Weights of a small self-supervised image encoder.
Model: patch size [2, 2], width 128.
Rows from block 4 of a small self-supervised image encoder, named by matrix and row number. Rows with one number belong to one neuron. Each number is 128 + 32 x the weight over its row's rms, rounded and kept within 0 to 255. All counts start at 0. Numbers have three digits each.
After each neuron's rows are labels from the 100 images, of 14976, where the neuron reaches its highest value: "top examples" is what is common among them. Only what is clearly more common there than usual is listed. The data: stained colorectal tissue patches (NCT-CRC-HE-100K). In brackets: how many of the 100.
# fc1: MLP up (model.blocks.4.mlp.fc1.weight, 768x128), inputs 0-127
# fc2: MLP down (model.blocks.4.mlp.fc2.weight, 128x768, transposed), outputs 0-127

fc1.388:101150128126128128128159174185128221207128157183084081128083109128128132118119124159177172157157128128128143112121128128108114174105128123128128128128152111121155151109115128186138166104128177128225090103182183101187049168089149078183192101128128128128128128098132047095128095128066079128095128128138128071199128139128117128114140128128121128151128128128139127128159128120128128070069
fc2.388:128073163086150141114175128128148153148125159177089174153110128158128141172128158128102128208152186118128186086154074152065166158151079125152117128156187114098128107141120119128115130128128101147143089086157165033128051123128080109128166167124128121146016128128113128229128083128091128128128128143128180128128053115128092155128128179147119143117128092128128128128128110174114128121128
top examples: tissue: lymphocytes (40); tissue: normal colon mucosa (30)

fc1.196:127080128124069108136121186121130128086213128128133145128115128110128155154128128143141176104128149128104125166137164177128141134128128128093176235128143128055128062143157044128151128209145128167113097165120145128175128128170081201128155180099128131128148089102129091136128120128135129046114128145099128128163128167128128128096167153085170128168045167104128128157128128153190081124128
fc2.196:128179128225102106156128142131194146125188116128175128126128082119128130104118117173101077149089104057134128148074128090128138105077138128204080153128031144051155143144128148128128128128128106128164092128094164075128115075133148116127128128115128190119147115091158107148134061128091128087104116128128128128074132139190149128128128128185144128128098128096118203112062128128103184128167
top examples: tissue: mucus (36)

fc1.490:128077091128128128128151144081128052110111126174128061128175132085128122128128105128128075115128176119104141128122132128158099128123128128120171077032053114128161086128128190122064128128148116125128128161128128128128193128176112105074057128133128128128172128114237128142092128092083128128168128121114082119121128178128166197071162141136128098128203165115128068115128127168128108128092
fc2.490:118128105164192097104128180118042103129213114174128165112128128128096176115177128168083152056128102118128060128051133159163152071160128128128085167094159130128128147128128083128128139126160128080129182141128128141108140131128164128128128101151145099128138128163138076188208137054148182124097128139146128128128107133189128128058128133128107171128128136138170132091128131067077167139169
top examples: tissue: normal colon mucosa (35)

fc1.402:186128105156128171128128111128128084050092118128047070124128128138128128103121081128095214102128136104084131128128172071139128135138139124068078083128177096128111173061105128161128072102128180143128146108107174128175139128128128143138151134122180244128092115128128147128122157128128091089084128081114100163128119154092134159125128128074128179128138079135128083114150050128180107128149
fc2.402:152078111047128128128128128145128128086073118128128128128040099128128128128131124128138121140105087154128095114134128175128129114148128128146182148102255176169128167128125197128128115176128175126128128100200172035128127150110129179128128077128128201167128128143137128150197181128128128128128128202128144128105109153148144128128147184194173152108128137132128128102128136188156083128117
top examples: tissue: mucus (49)

fc1.543:122118166084049169128128165127123198109073128109140128179161127158058087153117128116152128170128128128128128128075156191128136128188099108105138119087128086128129128040090176128142128128144160071115128146148155104128171101180098128128115151058194076128109128128206144174128167134179102128140128191138128111128216157122180109128128128128111128063135128088131128139128141128128162067128
fc2.543:093175099141128113145108122146128128104128128128059158148111221118194120128069095120118128128081143208107128128128128114128128128123128151068101132128094179111103133128088129150101160184138128128128128128137106143128128094128147114120189176196108128115096128128059141136128128128155080209128125115093128128080117128210113128212105128040128128128154128128073153160073110128066082179087
top examples: tissue: normal colon mucosa (32)

fc1.703:128139128144128128136068098064189128122128131128144105178084186128128128139128128136209128060188106140151128075152168128082160128141135128164064193154128170115128148093113128128178131145116105128110188161157128128174128128128108128127128107160095131132132128188105125112177151144171225088131069128128151128128082157035211136141099128150128146128128104128128191121135199102128089128131
fc2.703:128170137128128167102107172139128126138128207128128193128128128127128128128128140128128084128128090087146159128128160128128141128105128128077128180065163128128186128096128100128128128069101128128128080107168086128127030152136126179035128128172142071128128155150038128128159128110107208135132128128114143070045128069128185128120103128119128128128128128075170062070197133128121138116128
top examples: tissue: debris (34)

fc1.113:101128143128128128049128098045153098108175121101128108128126103107128128128201128144148215162055107102141157122128160089128111113099128138093121128189128185154139144161128117082144135128116128118064157128128128059124073148128040136105128128167128113134111061128146120128138128093149128060157101104128128196097154101165128094083128163120161099121128041161084147166087168173128102128110
fc2.113:120128188128128172084132128158164141102128078128054155103084066128128130088118128160137071128128120128128148145136145128128128128132107069179084128128207154104128128128128128139128043162139132128128087128125100149146133137061125125092131161080155082132166073098159111107152156128094101147105125070189128111117079145128130135154173142141128128167194183134126212060146045099132125195144
top examples: tissue: lymphocytes (53)

fc1.701:128082109228128164072155102137082128046128134115128187128095132123152187150070128135146114128177135145175139152082128128167128164137128128128188128070128128055128130128128094197153137128128141128185183107128123054128128128158128144152174116128106128184128081146130128128160147120194138128079062128105128104128158108094128128131131146073141184120128079128141128139167125128191068068128
fc2.701:110128125136190128096155128072137179139133128085128104104108128128167143080128078128117131128063128120192128103128159054128118128128183149106065128165128144067138163138108098133143204128128161086128214087093136128250128128095153122128128060107128137128085065197168183128128054128124104128160107128096128128127128128129111190128129149171169134151128098172128128128128149140128122117151
top examples: tissue: mucus (36); tissue: normal colon mucosa (29)

fc1.220:162167105128132198149111128128119095128128047183128126104095150147097128080110128161128070083142158128165128128182124196132123128128124152117156087128137165107128128128128156184128099181114128148061115089168128146057128092172171079128085128128108128114118164128128128099075071128120063109174149150128110106134156164163197128069098128155153128054198117159128128143200128139128171123183
fc2.220:106128063177128132179058089137128121168107109191128054219103128138086148163128165102157128136128091128102128082128148117129146128222115128192128092086128096128128181165109128122168128128107166142128185147131123097067147134103166128128173202130119086128145173091156171147128183085128176092128049075123128110093118161139141089128119154128135127080114128125128126142117120128075122171128
top examples: tissue: normal colon mucosa (35); tissue: lymphocytes (32)

fc1.380:161103129128128112173128128137128177056132143161240014148128128111129095065048128128143128128128037131088128128128160120151128128182113094170128095094094128094128128082134071147102218193134121147128081137099128144128138168180128128100128129135128128185124128128126128157128128110127128148128083129187128145128106131082120115128170053100123099128092123151108125059128127158128128128128
fc2.380:128033128128125072128156128128128128128077128173115101119132154128128154093128128128108135203096147150062212198153076129179126104133078105128065204128146128180132121128128104127088176128128092147195128128126056105128138128139135138128128098128128128108123081085128128086149163182128131042177128141097161128128139134128128194128088128128160124094128128128128158123128092218136080092120
top examples: tissue: mucus (43)

fc1.296:189128060128155153128135138128121128133109199098092149099089145161098110088104083090128075196069120128163172113128133128135127144128158161185163056099141128125159156079120128128177121084126153185105128165108077148160128128086069128185200099128128151067147109118142107106128128093162099136137120128080163148128120130059128179135143147130187150160132151128131108062128128105164109205086
fc2.296:162180128064158128123126115087136128128128097114117095116148120180090172104070143103181202170101102175192128125132087100186078175104080128121082161147110177128183128128187128129079130162128128128128097149111128128161128097128103128191128163093117120091128128140184056081076139110161128183150135168127103128104158138128128100083122093140125158155128162149116190144191190128160128087173
top examples: tissue: mucus (47)

fc1.525:128111072120145158116128167059128152125166144128067128128136056128121133128140073168128128173128138162131140183135156128128158178128138128128128128123082115130162168199128076207118134070128185081098162189155128128136128145128156120084077077123203144112207065099128128128157128128111099058128147162142128118122147171049069147095128136121168128131082124103159109128138179134167128101149
fc2.525:141115128102128135128128135154128217214157183128128172173154140113120117151122119113128194149112128124078126193128128139110128135179068128129093128128095159098128094125084093167129168118130128106139118093085112128059021141158091128124101042094138162119167111155128120128128126128096158104114082186112151128128160061128141124119102207128089125167128130172136128128100192185128128128076
top examples: tissue: normal colon mucosa (30)

fc1.338:157158147205105179144091149096128128128162103181151128158127150085096128127128042136145219128144183103068128169128128136128127128117128128128100128128073128082168128080173128120048137083165100099145122118155128112167128128062128051128100075128128138142106129156171128085128128128104109128128093093128128119092128168179142128128100195130128182082168128208164148090131149110167093078129
fc2.338:116151155060101126127128093128128143110128128170128140089114135128132128145128160167128105135174128128103110090128107035176128128128128101134128171072177080148115135211135042124166128128167198079088128128128112146195085173099134121102160098100128075138128115178048173176186180113078128128128128101128164134128145041081106117174128145128126118074123074128150128128128157108128145117149
top examples: tissue: adipose tissue (34); tissue: lymphocytes (30)

fc1.447:157128128137128128128060085128055128135152099128100117099147113101086128127128128100128110052128128119113128234115156128108155128122089140136128108069082183186128128128088146093128128124128206126152128128128141134147091087075128111128055128115119128157161130128095127175123092112143106250128128128128128157216128139101128170128099128078128193128139131115102174105128128089128167041145
fc2.447:151111102092128117165110128128179162069184154178182115128141128179133129152108104083092128127098128105133069186108103119070102183203128162073128151086151128112128128063128178110154083128101189115141080123105128128046149128128139120066128142147201156144191112147155161110128128144120114182186107128177165171147108119156128128128128164099148152171128066130142102119067128129089150154139
top examples: tissue: lymphocytes (73)

fc1.437:125094115128114146195144182173136127138063146090128159160128075033128128128174114193128152120172132088111171178100112125140089107149088072180128128101163142154090106118182098149102128160038128128149193133123182100106106195128148128079130099093101087164073160128128156128157085128166113142157127128139168142094128124140130109126123138062104088109128100193170177124164128128128101128128
fc2.437:065110116129079104092160128111080104158118156063128097128158088087183137134151073119171136081128136149133124122101128112146071124106060103128184128165134100138125128136186194128128144150128128151092094207134154131147172165128131192123158097150048100128153072160072155067134092145168128179138150128128128153157146128128128112061159128148117128128067128143128186177165059132148128128100
top examples: tissue: tumour epithelium (36)

fc1.264:177145133133158162063152113035128144128128129160128099065154132155128128128192128093181139162104128128090128097128124128061131160205128128185128128194112128102128162077095128108130168128128076098165202203125145096128176128107182128156160132128128197097188180128160079108127179128118160158149128170128128128087130148128117200128178128075124117125084138124128128122183128128128128148128
fc2.264:128128148089169128047083128128128128132147119142099123128092128128128132160165113062132042139107126057128128094090128128091078164128078166128069128116128128063145155128128154153153128128160104128117096093128157108128089068136143091105184200128128068128130144167093128155073105201115165144128128152128146123030206046173095114110128136088056128128124114128128128128128124135128119128149
top examples: tissue: mucus (49)

fc1.436:128122100113142166128094122064178164114128150116083092114095220128086128135128043108061142100113128128098132128136128128128118069128133154112162128159178094128107124184088151191154128107117091240155128128094123128148097110128128164197074134091047145135128097128128109093146065128177128081170101121103161125128128125122137135166150134109128054128158128128128165122128128153185115093175
fc2.436:095128090128215098074078179147186170076126166128116128128128128177128122085128128128128128125177165161030128094128128128061158101128125164129068173113128167124235113147127161128128110128128128071128184128128098128128055147128095128124117152128085093138061122128165212136162095098128128128123144153125128128128165113137130128114119085128128128128183135110128168067154182124128128128185
top examples: tissue: mucus (39); tissue: adipose tissue (30)

fc1.59:192148072088120128128128126128078082062082101091095122127130128127123062128128081095088133128152116128101104135112128128134128155122119082138128165163181128128093135070133128108128128053128152122128128179116152150154128128168128086124164186109146125095128145138088128175119179107200128071140128146191112128128128162127128204176159070082204083089144029138135181128175138104128112128124
fc2.59:128108128118128171128144128128118186148128170144178128128112125128168128137054093128176128127149128136166187093128128128151116128128128159128128128128128140208142205128155157129134128173128127168174127129128128175128191190113191019087128137128125128128128092128029110156107065109128255110128143182146170167122128128128129148128128104128128128113084131128128116075132128128128155111060
top examples: tissue: smooth muscle (36)

fc1.764:128143115128128172130128153128052128128128078128128133149128128145100078118062135059085218043172128128069084128151138131188134096140110180103099128187085143156149128134128149128146132128126191145128128104180123117060192123128148118101058143128116136198077128139144175117130137160163141128128132108188128115115155128127128119084129125086129169095128085137136125140178172128148091221149
fc2.764:087103122116128128128077147123103128070093128128128094204111128128159128174128181128128121176191128225128134142123128128149133079128161173157131128119036128084128215164127128139128128173128125128128158074128140079128128120103114064128207067205128192125151128120153128169141128087128173092128162128082080098094083144181094129100128128127128128111131086113116128069102151134147162116129
top examples: tissue: debris (44); tissue: smooth muscle (36)

fc1.103:162049148128081095075138158101119155139128128140095212128130088094085152113109133128134151128103106128071152154140175113170120160188128128128128128151108121128128114134128134094128128144138222115128155082137178166128076167206113178092072187128145135128159035108143125128126070119104195102174161128128164168128128128155141192128128133171155128120140075150177128124151142185122153087128
fc2.103:157128128172175108128128124184128152093159128128161128128216127128110093128128109128128138128122128128128088070128128128128109139128135177059128128093128113122115128176128084122145145128146108097147135179160087145092228128161092086119128128209128128128175155108140128128128060128076071104086128111116057180123128144155190118128128104196128128107128128128087078142128188006109101128099
top examples: tissue: lymphocytes (71)

fc1.188:111139128128128128137166116146083128081090153051100035128140138148128172107070147128153128128136120128159166122091128086161066183018128128128150155181128086118124083112162082128062128065128128138051119167128164136142128128107065133139099140178085128103137128123076128132182168128219128141160128128190128128145171175125128096096128145128161122136070136113110167128128128128128128128112
fc2.188:169123167151104129103182147100094169149064126107094177107142133144128181128101128108120123163168128128128134180141154181087164128119125091131128128137110166128119072128061101109227083116128146134128150128094128170111130073076072163181123169233132128087209164128170107097071128172071192096128128128124128163178126128128128110070128150108128128128105128121157093086130135131143128128154
top examples: tissue: adipose tissue (28)

fc1.265:125044168120128128128139128155128125114070121113159128067120060017112183135172128140128128128150110127130128163103074128149115170128128128154128126124128080182070086120139084120128128174112091158128145181128148128094128171158138096104097087124086120128114123128128140114117103079156132115111117100162147128242129128146169108094174127107160117128053087187180157171198095134140128102113
fc2.265:173117113175128165124161094097071186163119106135110125112085167068128152128100138159064128128082132128149151128115086123164120096128069061128143130105172203170227155128238124207077142115137128128090150128128128143124086154131090142166154128128124120128118128128099128076137173097128128183125128112097113133122111138128137047131086153118104163164167145139140107128124127172152079095160
top examples: tissue: tumour epithelium (38)

fc1.590:118101128128109151147128136152128128149128128095128149177078128088118046128132128157129080128124128128078091142110128128127088128128113128057128157128128128147061156126128149136111086126091165099128125108160075123104130128117161080072025136128246181192180151124204094209128142128087070069096128128151092136128128105162128149116108106128102172128128200128128128113128130128183113133128
fc2.590:128173128170161158172120158121118056122147128154103156122128108153128113128157128113140179206047061158133111138128128128070125128102128172096116136128128128095063128115108095089202160128125163128128128109128206118128128128178188102070151160140115159119091186092146128178128120072188153085128128096128185138117124066098128064119093126115150074132111128123083128128088146077128128128060
top examples: tissue: lymphocytes (28)

fc1.232:098100070124131128129110161097128116193128128141130119128162117091097125206128104113160128166083070152109137136145098146070138199189127164115056179080128156178107103070115171123138104128128162075153149155128203170093135129176109153140133179128112121128106118128128100128079034123103127102066128117128151138155154151128137095112149156163128138160176172186128093136128221138140128133128
fc2.232:128176131182104148114121128124103038128128156114052094124128142128095158160128153128096164054091086124146165128119094125128184138128097131124138093172160089182114117055131128142136157111070121122088158111146087098111131107102096128135128128185191118128128124212195088081089099135093095037128141112088150116109136156128180159098155128137157128128130128133108117167094079084107146179174
top examples: tissue: lymphocytes (43)

fc1.124:119128138128152103202172185008084128086202128143128128096128095128142124128128134142063118056128161143125156137128127128128151170196190125089129115128090120114128168111163087212085160070135128128160128142150128088147106128125186143078164139097150096114130128160074166107135128136121128128096175154128077128118107128163105128076094112128128128105133057142128125182129118132098073101173
fc2.124:128090116128108144165198128172144147190092067128141121044128128154128150097128128128162054186128146091157117128128156128160128133128142128053133175192186083128128128117128097086128095128128072128128128122030128163163146135128128125157128116128169123033128128075136091128128128113103128128059161128171193132161111128144175166096128123194118100128128088141105151114155155128062140159129
top examples: tissue: mucus (27)

fc1.223:194104073138139130128092162128121125140122128129029128128150159166085178069071110134122136128079128154149171037083172111128163150124128184128145155080128128111128145128086131171128116128184071134128110085158109139116103095094048173185191128128177179128130073124131099106128147092146168128128071120126128128128128134086140164128128106136164109128124125079129085075128123154140128213128
fc2.223:160145083128128128093175109118118169132107084140166089128150217101089104097093136102128128106045128137117128128128128119208128092136113093156118128165158169145168130128229146217101128061128128175107131128143128128142095128128086119185128070128100122065128128128067144077150196115128143174178128159128145140128114172128109105171080124128109138128128159133115128099128128043155086128128
top examples: tissue: adipose tissue (31)

fc1.164:178143150128187097159148130088132128163144166113127128141064128170069136127094128115128128140070128100145186087165173073117128128128159102115180128130178087128128128099154128163121115103128128126128128155128128128093128116104037128181229101128152202064128128128128128080068147061128151128157128128128204122128128141102128154120158081128197128128128135112128069102175152075128097198128
fc2.164:120175161101131087164128128098138074138128112137155081089152128177095121131110128063222157174128118128151140160099115073133128167107123128128137128141099204128131074068140105085104154117068089120164158186099171148161103128158126128169116151128055128122178089072156112127113121086183124087128128141128125128139125109083128084128123128072160161128128092149133202190162064149153179146121
top examples: tissue: mucus (40)

fc1.734:128108107098128197113128146081128169128085068161128080128111098156128192128128081128128143164151109141128128103115174128128128169128128128090146132183159179171094128128128189129128091129128106103128128072123128128116161107108128128158030076128128155205128071128128108128066162128065112063095128161145128128160139128134221128048202082128155142116128094130075127128128128116128157158184
fc2.734:135202128096103244132146128163157128128193128125128128128128128172089044088136067083104111108144089153153073109109115133119128116121128156128102075136027161124067154096128128128122062073120173093104102123181101090138128200152121132128132128091118128103090099105128128128128128120134102128115096128135116175128128144128161128154172187157128091134163057085103121074092128104124100128145
top examples: tissue: normal colon mucosa (31); tissue: lymphocytes (31)

fc1.0:128128173210100128149128171107131128128150128105147060116146128153128206131128102128203069128145128133060170128154129128119128112192139149128128115042144128072144128123128128218128075085128064122164145128109128128155125103169089110129168148104128145133196128138162048120188128098128128148128091113128140128128105128073093117108173074138128128089139099128173128072096173141092128128191
fc2.0:167128128041128128110179109130128128179085081179128118128087131129054123128150156164141128117128089020128108162144121152103128171128128110128128180084114138128138128178165101238067101145169128109128128128101131135137180150128128085157155118165139136085075093128128128077190133128085136168128130200080128128128128121159052163136128128112107128099119102079128128128128132128176114128198
top examples: tissue: mucus (45)

fc1.752:128128125167168160128200115128124166128037128128099092093157096128143163200128141146128115128128128128152173148117128128184094116139183078132128122115172082192087128106128128126185073165084165128173135128142104168128087128091142128104065088128102128132101128177128128128128128113162121102138175132202103186173154143114198128055211124128128130096078106076145128160128107128110063128128
fc2.752:065128133128138105128069130128128128131171128128144128089140087128120128124205128173163066168144128124158057128182128092134099182142114128128111128106065135191128146131170120128137128128085119052157128203128128103143128174138159132115153099128135128128128092078128121128128072098048128129075087133198185128154128128128153031079126092128164128083147079148195136123120138128191128128107
top examples: tissue: smooth muscle (38)

fc1.240:078147173106128165128174128092128141099110128128128128128079194068078182178128128128188162152128154131134181102127116088128128158128102059128141108152162128072128128136119100186128163116177128200128101178130084128007068165158094094128128128128128156202155196128128128141140128128172108128128074050128121128160159116085138071128138122133103128146130128128117141089116162136115106095144
fc2.240:152151165070141132128158080160134139098135152135108131174151128108098113128147088150070223193159081124091090069128119071128100134128185128148128155128093128128145128128099126182063152128183084124085128103128081027148128167172128110128143165123147170128152159118099149129161145127113134109154149047130128099090132077166147181154201166063128144142153159128128133143128174128143163125128
top examples: tissue: smooth muscle (42); tissue: adipose tissue (27)

fc1.578:155091140086164128180190146129155104186081083112128128093127144119114115083066157090111102171140168098150108111128153098163124103042120119140192147128135049128161063104149087202094112168128112206174142128117125078147105128108139120128128118109093128073109143142104144092203185106168145132154149112151096107141128128128087143098172128151158126138105090125128175101161080128183139147088
fc2.578:148153181105180148128144163146104131172105144115113128058126113115130118161088163099103128128103128128128128094129052150128150068052185149133173153202165109128128100078151063128200128138112100082088103136132109128169135083098128110168149128141128120118125117184112093072094144122185181066145164120120121071120112092128139089157160156128126100128035073113125128188113127118173135138103
top examples: tissue: normal colon mucosa (29)

fc1.365:128128128095189130144168141165141172128051137091124141141126147041141128181164128133088173162095145128081128128128092128128074162176138075128112138084157129169082128118163071183160128065060140153128162115137128155128128128128128178100092128153122171082081114152101168130128070116128129128120128128184128128165136057164128128128128128074141075128111128200191128153172160193139090162128
fc2.365:089128128128128114093128117084098138141128157128236124082128075065168065128128128094183128128099128166074128128173102107117086185123141098128128153109121128160084128141194129111128128148128139128130089153128196180116099123171168128128102149128080093165163128128116107088128061128128094137126153128128128171177195128128133111087128136070128058128118128164129200186157105202149125128066
top examples: tissue: smooth muscle (40)

fc1.40:128128128128128164175201128171128128128141076128176132128143138100083128128097075141077115110184131150134113194114128111128128170128044128114093126212098128128125123128128151128080123076095065128095167128140093103134202149170128128076097128131174139157109151146128128150124128123109082128205097153130128120124147134218128094072060152161112152142198197127083092106128151128093102106140
fc2.40:128160128128131128162128172119126128142113160128128128139117137121128208107129142128176128145130137128152145128188142135065109098179170151128136128083128152125122144128109078122128127109128074128128128128128167128151128128110174128128147128117077196118216063073137172236128118126197128067113115073078128128128124148081034082125158165128111127145073100095128128140110139128038174128189
top examples: tissue: normal colon mucosa (39)

fc1.530:128184101169195128110097090080105199160191128056114111128126121128113128196074128128131128128110117169161128122086128102164110119128165128136122128225197151108128121057128133128186146085130171120132168128125128171128125083123080135128210128128154128128136129128137128097140117142095128128128128149090115184162164082103143093069169128128171050166147121110137128128111087128128128215147
fc2.530:160191145128103137111098095146171128167128056083128128092128128128092207168139128128128171085178155116095087077154113136176135128136090098136153128128039128144154128115165174128093139128133136127098068190163128171170128128128073182128128202167128105144106128053128110128097162128104128165159122141128088128155126155155158075128117127218123128128189151080162128128165092152128177112104
top examples: tissue: adipose tissue (63)

fc1.12:062128084128128132160127156152119029148107139093126109115128173075107112144128083133169151140084129185133194128128077128128084157128128116082136128126128092128116173065179150158108174128128128107102185198128180093093102163128099152135128163172057130084128119201092081089185059128128137123183128128139165080146177111128087162104138180109152127140116128183106138151128137116128153128128
fc2.12:183147099128125163115128128128186152122148058128095101108085128128067140142084105114091099069128165148160151126079191136119144175117147088191128128122199128151110074126047128146128131107160106151119128161128124155066128128103153145152120128115191155113128143151112139135128154090124128104089140133147128110135080191075128243141133098128179128078164190128100089082116097128119128105190
top examples: tissue: normal colon mucosa (34); tissue: tumour epithelium (34)

fc1.542:136100163085205125137101101155069065128126168056086108128128122164072185128139062123171156128101116127095128028128128101099128135125107137119101135138157132169129077162121128066117098121062149137083138146108128128146096128128042179155127128084082128086086128126062195128128096083128128128179128164147153128128173133128128177149168128106141101178108128116089122144155173128128128173128
fc2.542:134100166128137176121149169126146128128126128077128157086082105172092183128162154124159176128128105128130128102128100083128111163140092157073118128112128139103177072128112128184177174128128105108054179183129119128128099123101094166117151128128128072128110186091155153128069128105128128128095211128128075147188128044128128113113188103066128160128022134128128128155146134128177156171115
top examples: tissue: debris (34)

fc1.589:128128162174138136128128128159113128117163128186128130164161146094086128081096128153129128128159109192115128180100141128128173128177074136128128121128145111128128170128128128162128146128109158079112128111128173159045059128136180088128171128172073150128128043128153128128128146124049077159051128117187169126146154128128086105128158104128132092128128128047144101128139128232084128062163
fc2.589:128108136084143081170165128158118128166108159184128161142146178128104073102082060128132051120112130147067128128128128128149128128128160090107105137143165128128128128128128128164128128119119199128187128128085179128056128145145212129128097132126131129128060142128128128207128231139094157128101147089053101083098145199159128128128128156128128158161131139185134072128145127097128152137189
top examples: tissue: debris (37)

fc1.626:137142128130040191132106120111149177128128128128177128148169172038128174091112098128128128089173094118161104128088072128121172113128128141149099128127098074128128085154128098137157128106128128075117155086128121114078067152128143093056128128128128123128128098165128128115166165076173128183128141128179129128193128091102154036099146163085168128169071057100120128116132185153128170126137
fc2.626:111109161082128185128128128139084135090128134066128112109128054164141128081108118121033105128141136203114036128177128157096141128132128155102139092134072140183157100128128128128084128128128123078102128123059083128128136151127197148128128117128128109128197146169128143128122194146053168104098128089133128162079128128135128124128128128165128110133033112087128128152136128088187158067128
top examples: tissue: smooth muscle (52)

fc1.253:064128140162186114089107135128112071127133121094128058116120123132090128128138111159140194104078128177128210128108128103128128128087064128068098170128197109128149137128155138128093158129101128128074135128123134122128132128128061174133128128174118131128128026141128080090120072131109089090182159070128148128149187128065069101107174166152128128137174160128128128167181128116138128184140
fc2.253:143128128207152154081128109096178128113096128128128048128139128107037107187128128128167128166106128128143121123116128152180128128171115145151128103128128128199123149128070100184095157128155134182128122191128129127117126171129091128188097104128128036094102128098079128170158109101128097222128128152160128149128115128128096150128178093138112128128198173160128110074136120136157128164209
top examples: tissue: tumour epithelium (42)

fc1.215:158180139093156058090142203128128133128128179128158128153095133128128128128086095128128076128128126139128128110096128128128106155128177140128094110158080140154141150173092166041124116146078187128145128194128045085128095154141128179080128078133107128115068151173128075128128139087118105128128125128105068128109092064122124108153128171108101128109086166102114128128195197166111042128103
fc2.215:146134128106128128128126143140128116128154148219128196204134151128139128080129072111111010102128128095128128131128128156168128128128164151128080049102098143116128181128128203109093145150114083128128075153131095132143127168180185135128128088097154125130165123101109128170141137150064106154231097128128080128157128077128130128128128128118128128158180156159169128112200128128105188105128
top examples: tissue: debris (31)

fc1.405:131145158128118124090175128120128085128152128166129108133111093083152188068095128152094161128156128128181206125139069128107135136126128128128128128149084158128128139128128179117040128100128077152128124206160097097145165164128128128128090128210138177159089142179128155180116148128101065128128128108128119128111053118210128064128128128166162128128151128181127128080180106177130074085175
fc2.405:128098153142128128178019128128123140113166144128128155128145084128128171128101131128128128184128128128128128113128128157138128128128128143105128128098118093128143171132128128128152128128144121111128196128074128171178150165188128089079045128077195147128128150108128128166194123099109154078112100161070128111128030119128144128172213172199128147072099076042090122128128158128098141128145
top examples: tissue: debris (31)

fc1.323:104083128128130172079128128112085144180128165155128128128128157128128104131109103148167196117107083146128128149128128117163128180188111115081076055128151128171128086209128152065117128128126137128107191143128128128133099070128184079164128128095073142144128105213121121139097136146128144128165180114128148092128128214128073070187080128086155134149128090093151128107191097128171128083128
fc2.323:087186124115115183088100101144126104098128097152135143198134138107100135128083129128098191112163139128128158168156086109161145124128031148128051129185142146126128174093117153095119128128119210076099128071109106134128111141123128128129120171134128087128088161090079128199064128139128163131163128128128128109108179172144157114096078087173106128128191175128166102128128090128085203128092
top examples: tissue: debris (39)

fc1.560:168150114128123128128144128096101190062128128172187128128079128173132111099147190135160139121186128091089167156122185128128128207085112128113112146155128127128163042128086128128128202128163171175161178083128128128114142172134128128144127197128110100132097128128198089155115128128128128072140166125124128178128118070128137097128162137144118153040128128106128094084188128149128051100101
fc2.560:128046161128128128128085128124073208128128182111131147158152087104128128065128128129128182152128084035064143128183128156075100128128170104154101128121175128095128179196106054204087128087135128138134129128128119128121088120146128158128128099128128176128138117128173144128171140110071137108128107197186128128128128128128097151049147201128143103128172116142112137128153150162128107128173
top examples: tissue: tumour epithelium (41)

fc1.238:134128166141126128110128159121150105093128162138128103196108181182128119139105173128128128129128099098122173128128185096153128128202195128100221161178128116080099128128042146128180128182165057145086128121128120128099128101128102128173187085141162083134128128128188178128128128128128128089116128128110155144152128128063128096128123101127179082128137128052154128093093126108128128230149
fc2.238:083124128128152128076128087128128162135128192079142132121116147128128172168130097128090210150083110123128165229128130185184111072143128074128077140175128128128145154146179186111128136129128103135119149102104128155131118133065128128209177171137093128135052128136086135070128115153151130184148128155094168162099190098095182101140128117170128128142121164155119128114128165128146053095128
top examples: tissue: adipose tissue (30); tissue: cancer-associated stroma (27)

fc1.354:128082128128154128128094128106108078085136128158128071094128128128094128086128116128128128152160106128128171140162110128136128150198190128065036102145093115176117128124112156128128128164120111112128128107116128141186173071115085176128166143147082182154081089171128128162025128138068076128128128152128114115155068187191153111130128128154097162115196128100089088135191128166128176151135
fc2.354:167185150111090100043115115128166128128195128107128108152190117138128132162128114114128128124119137111133111149143085115199115128128128122185123064127176128154100128137128198128136128106123128128113098128128105128148094120173128092128065161128189075157128178093132073173128128134071098076158128128128073097153128128161068100109130128211145216033128173128117128128082140128093128174132
top examples: tissue: normal colon mucosa (29)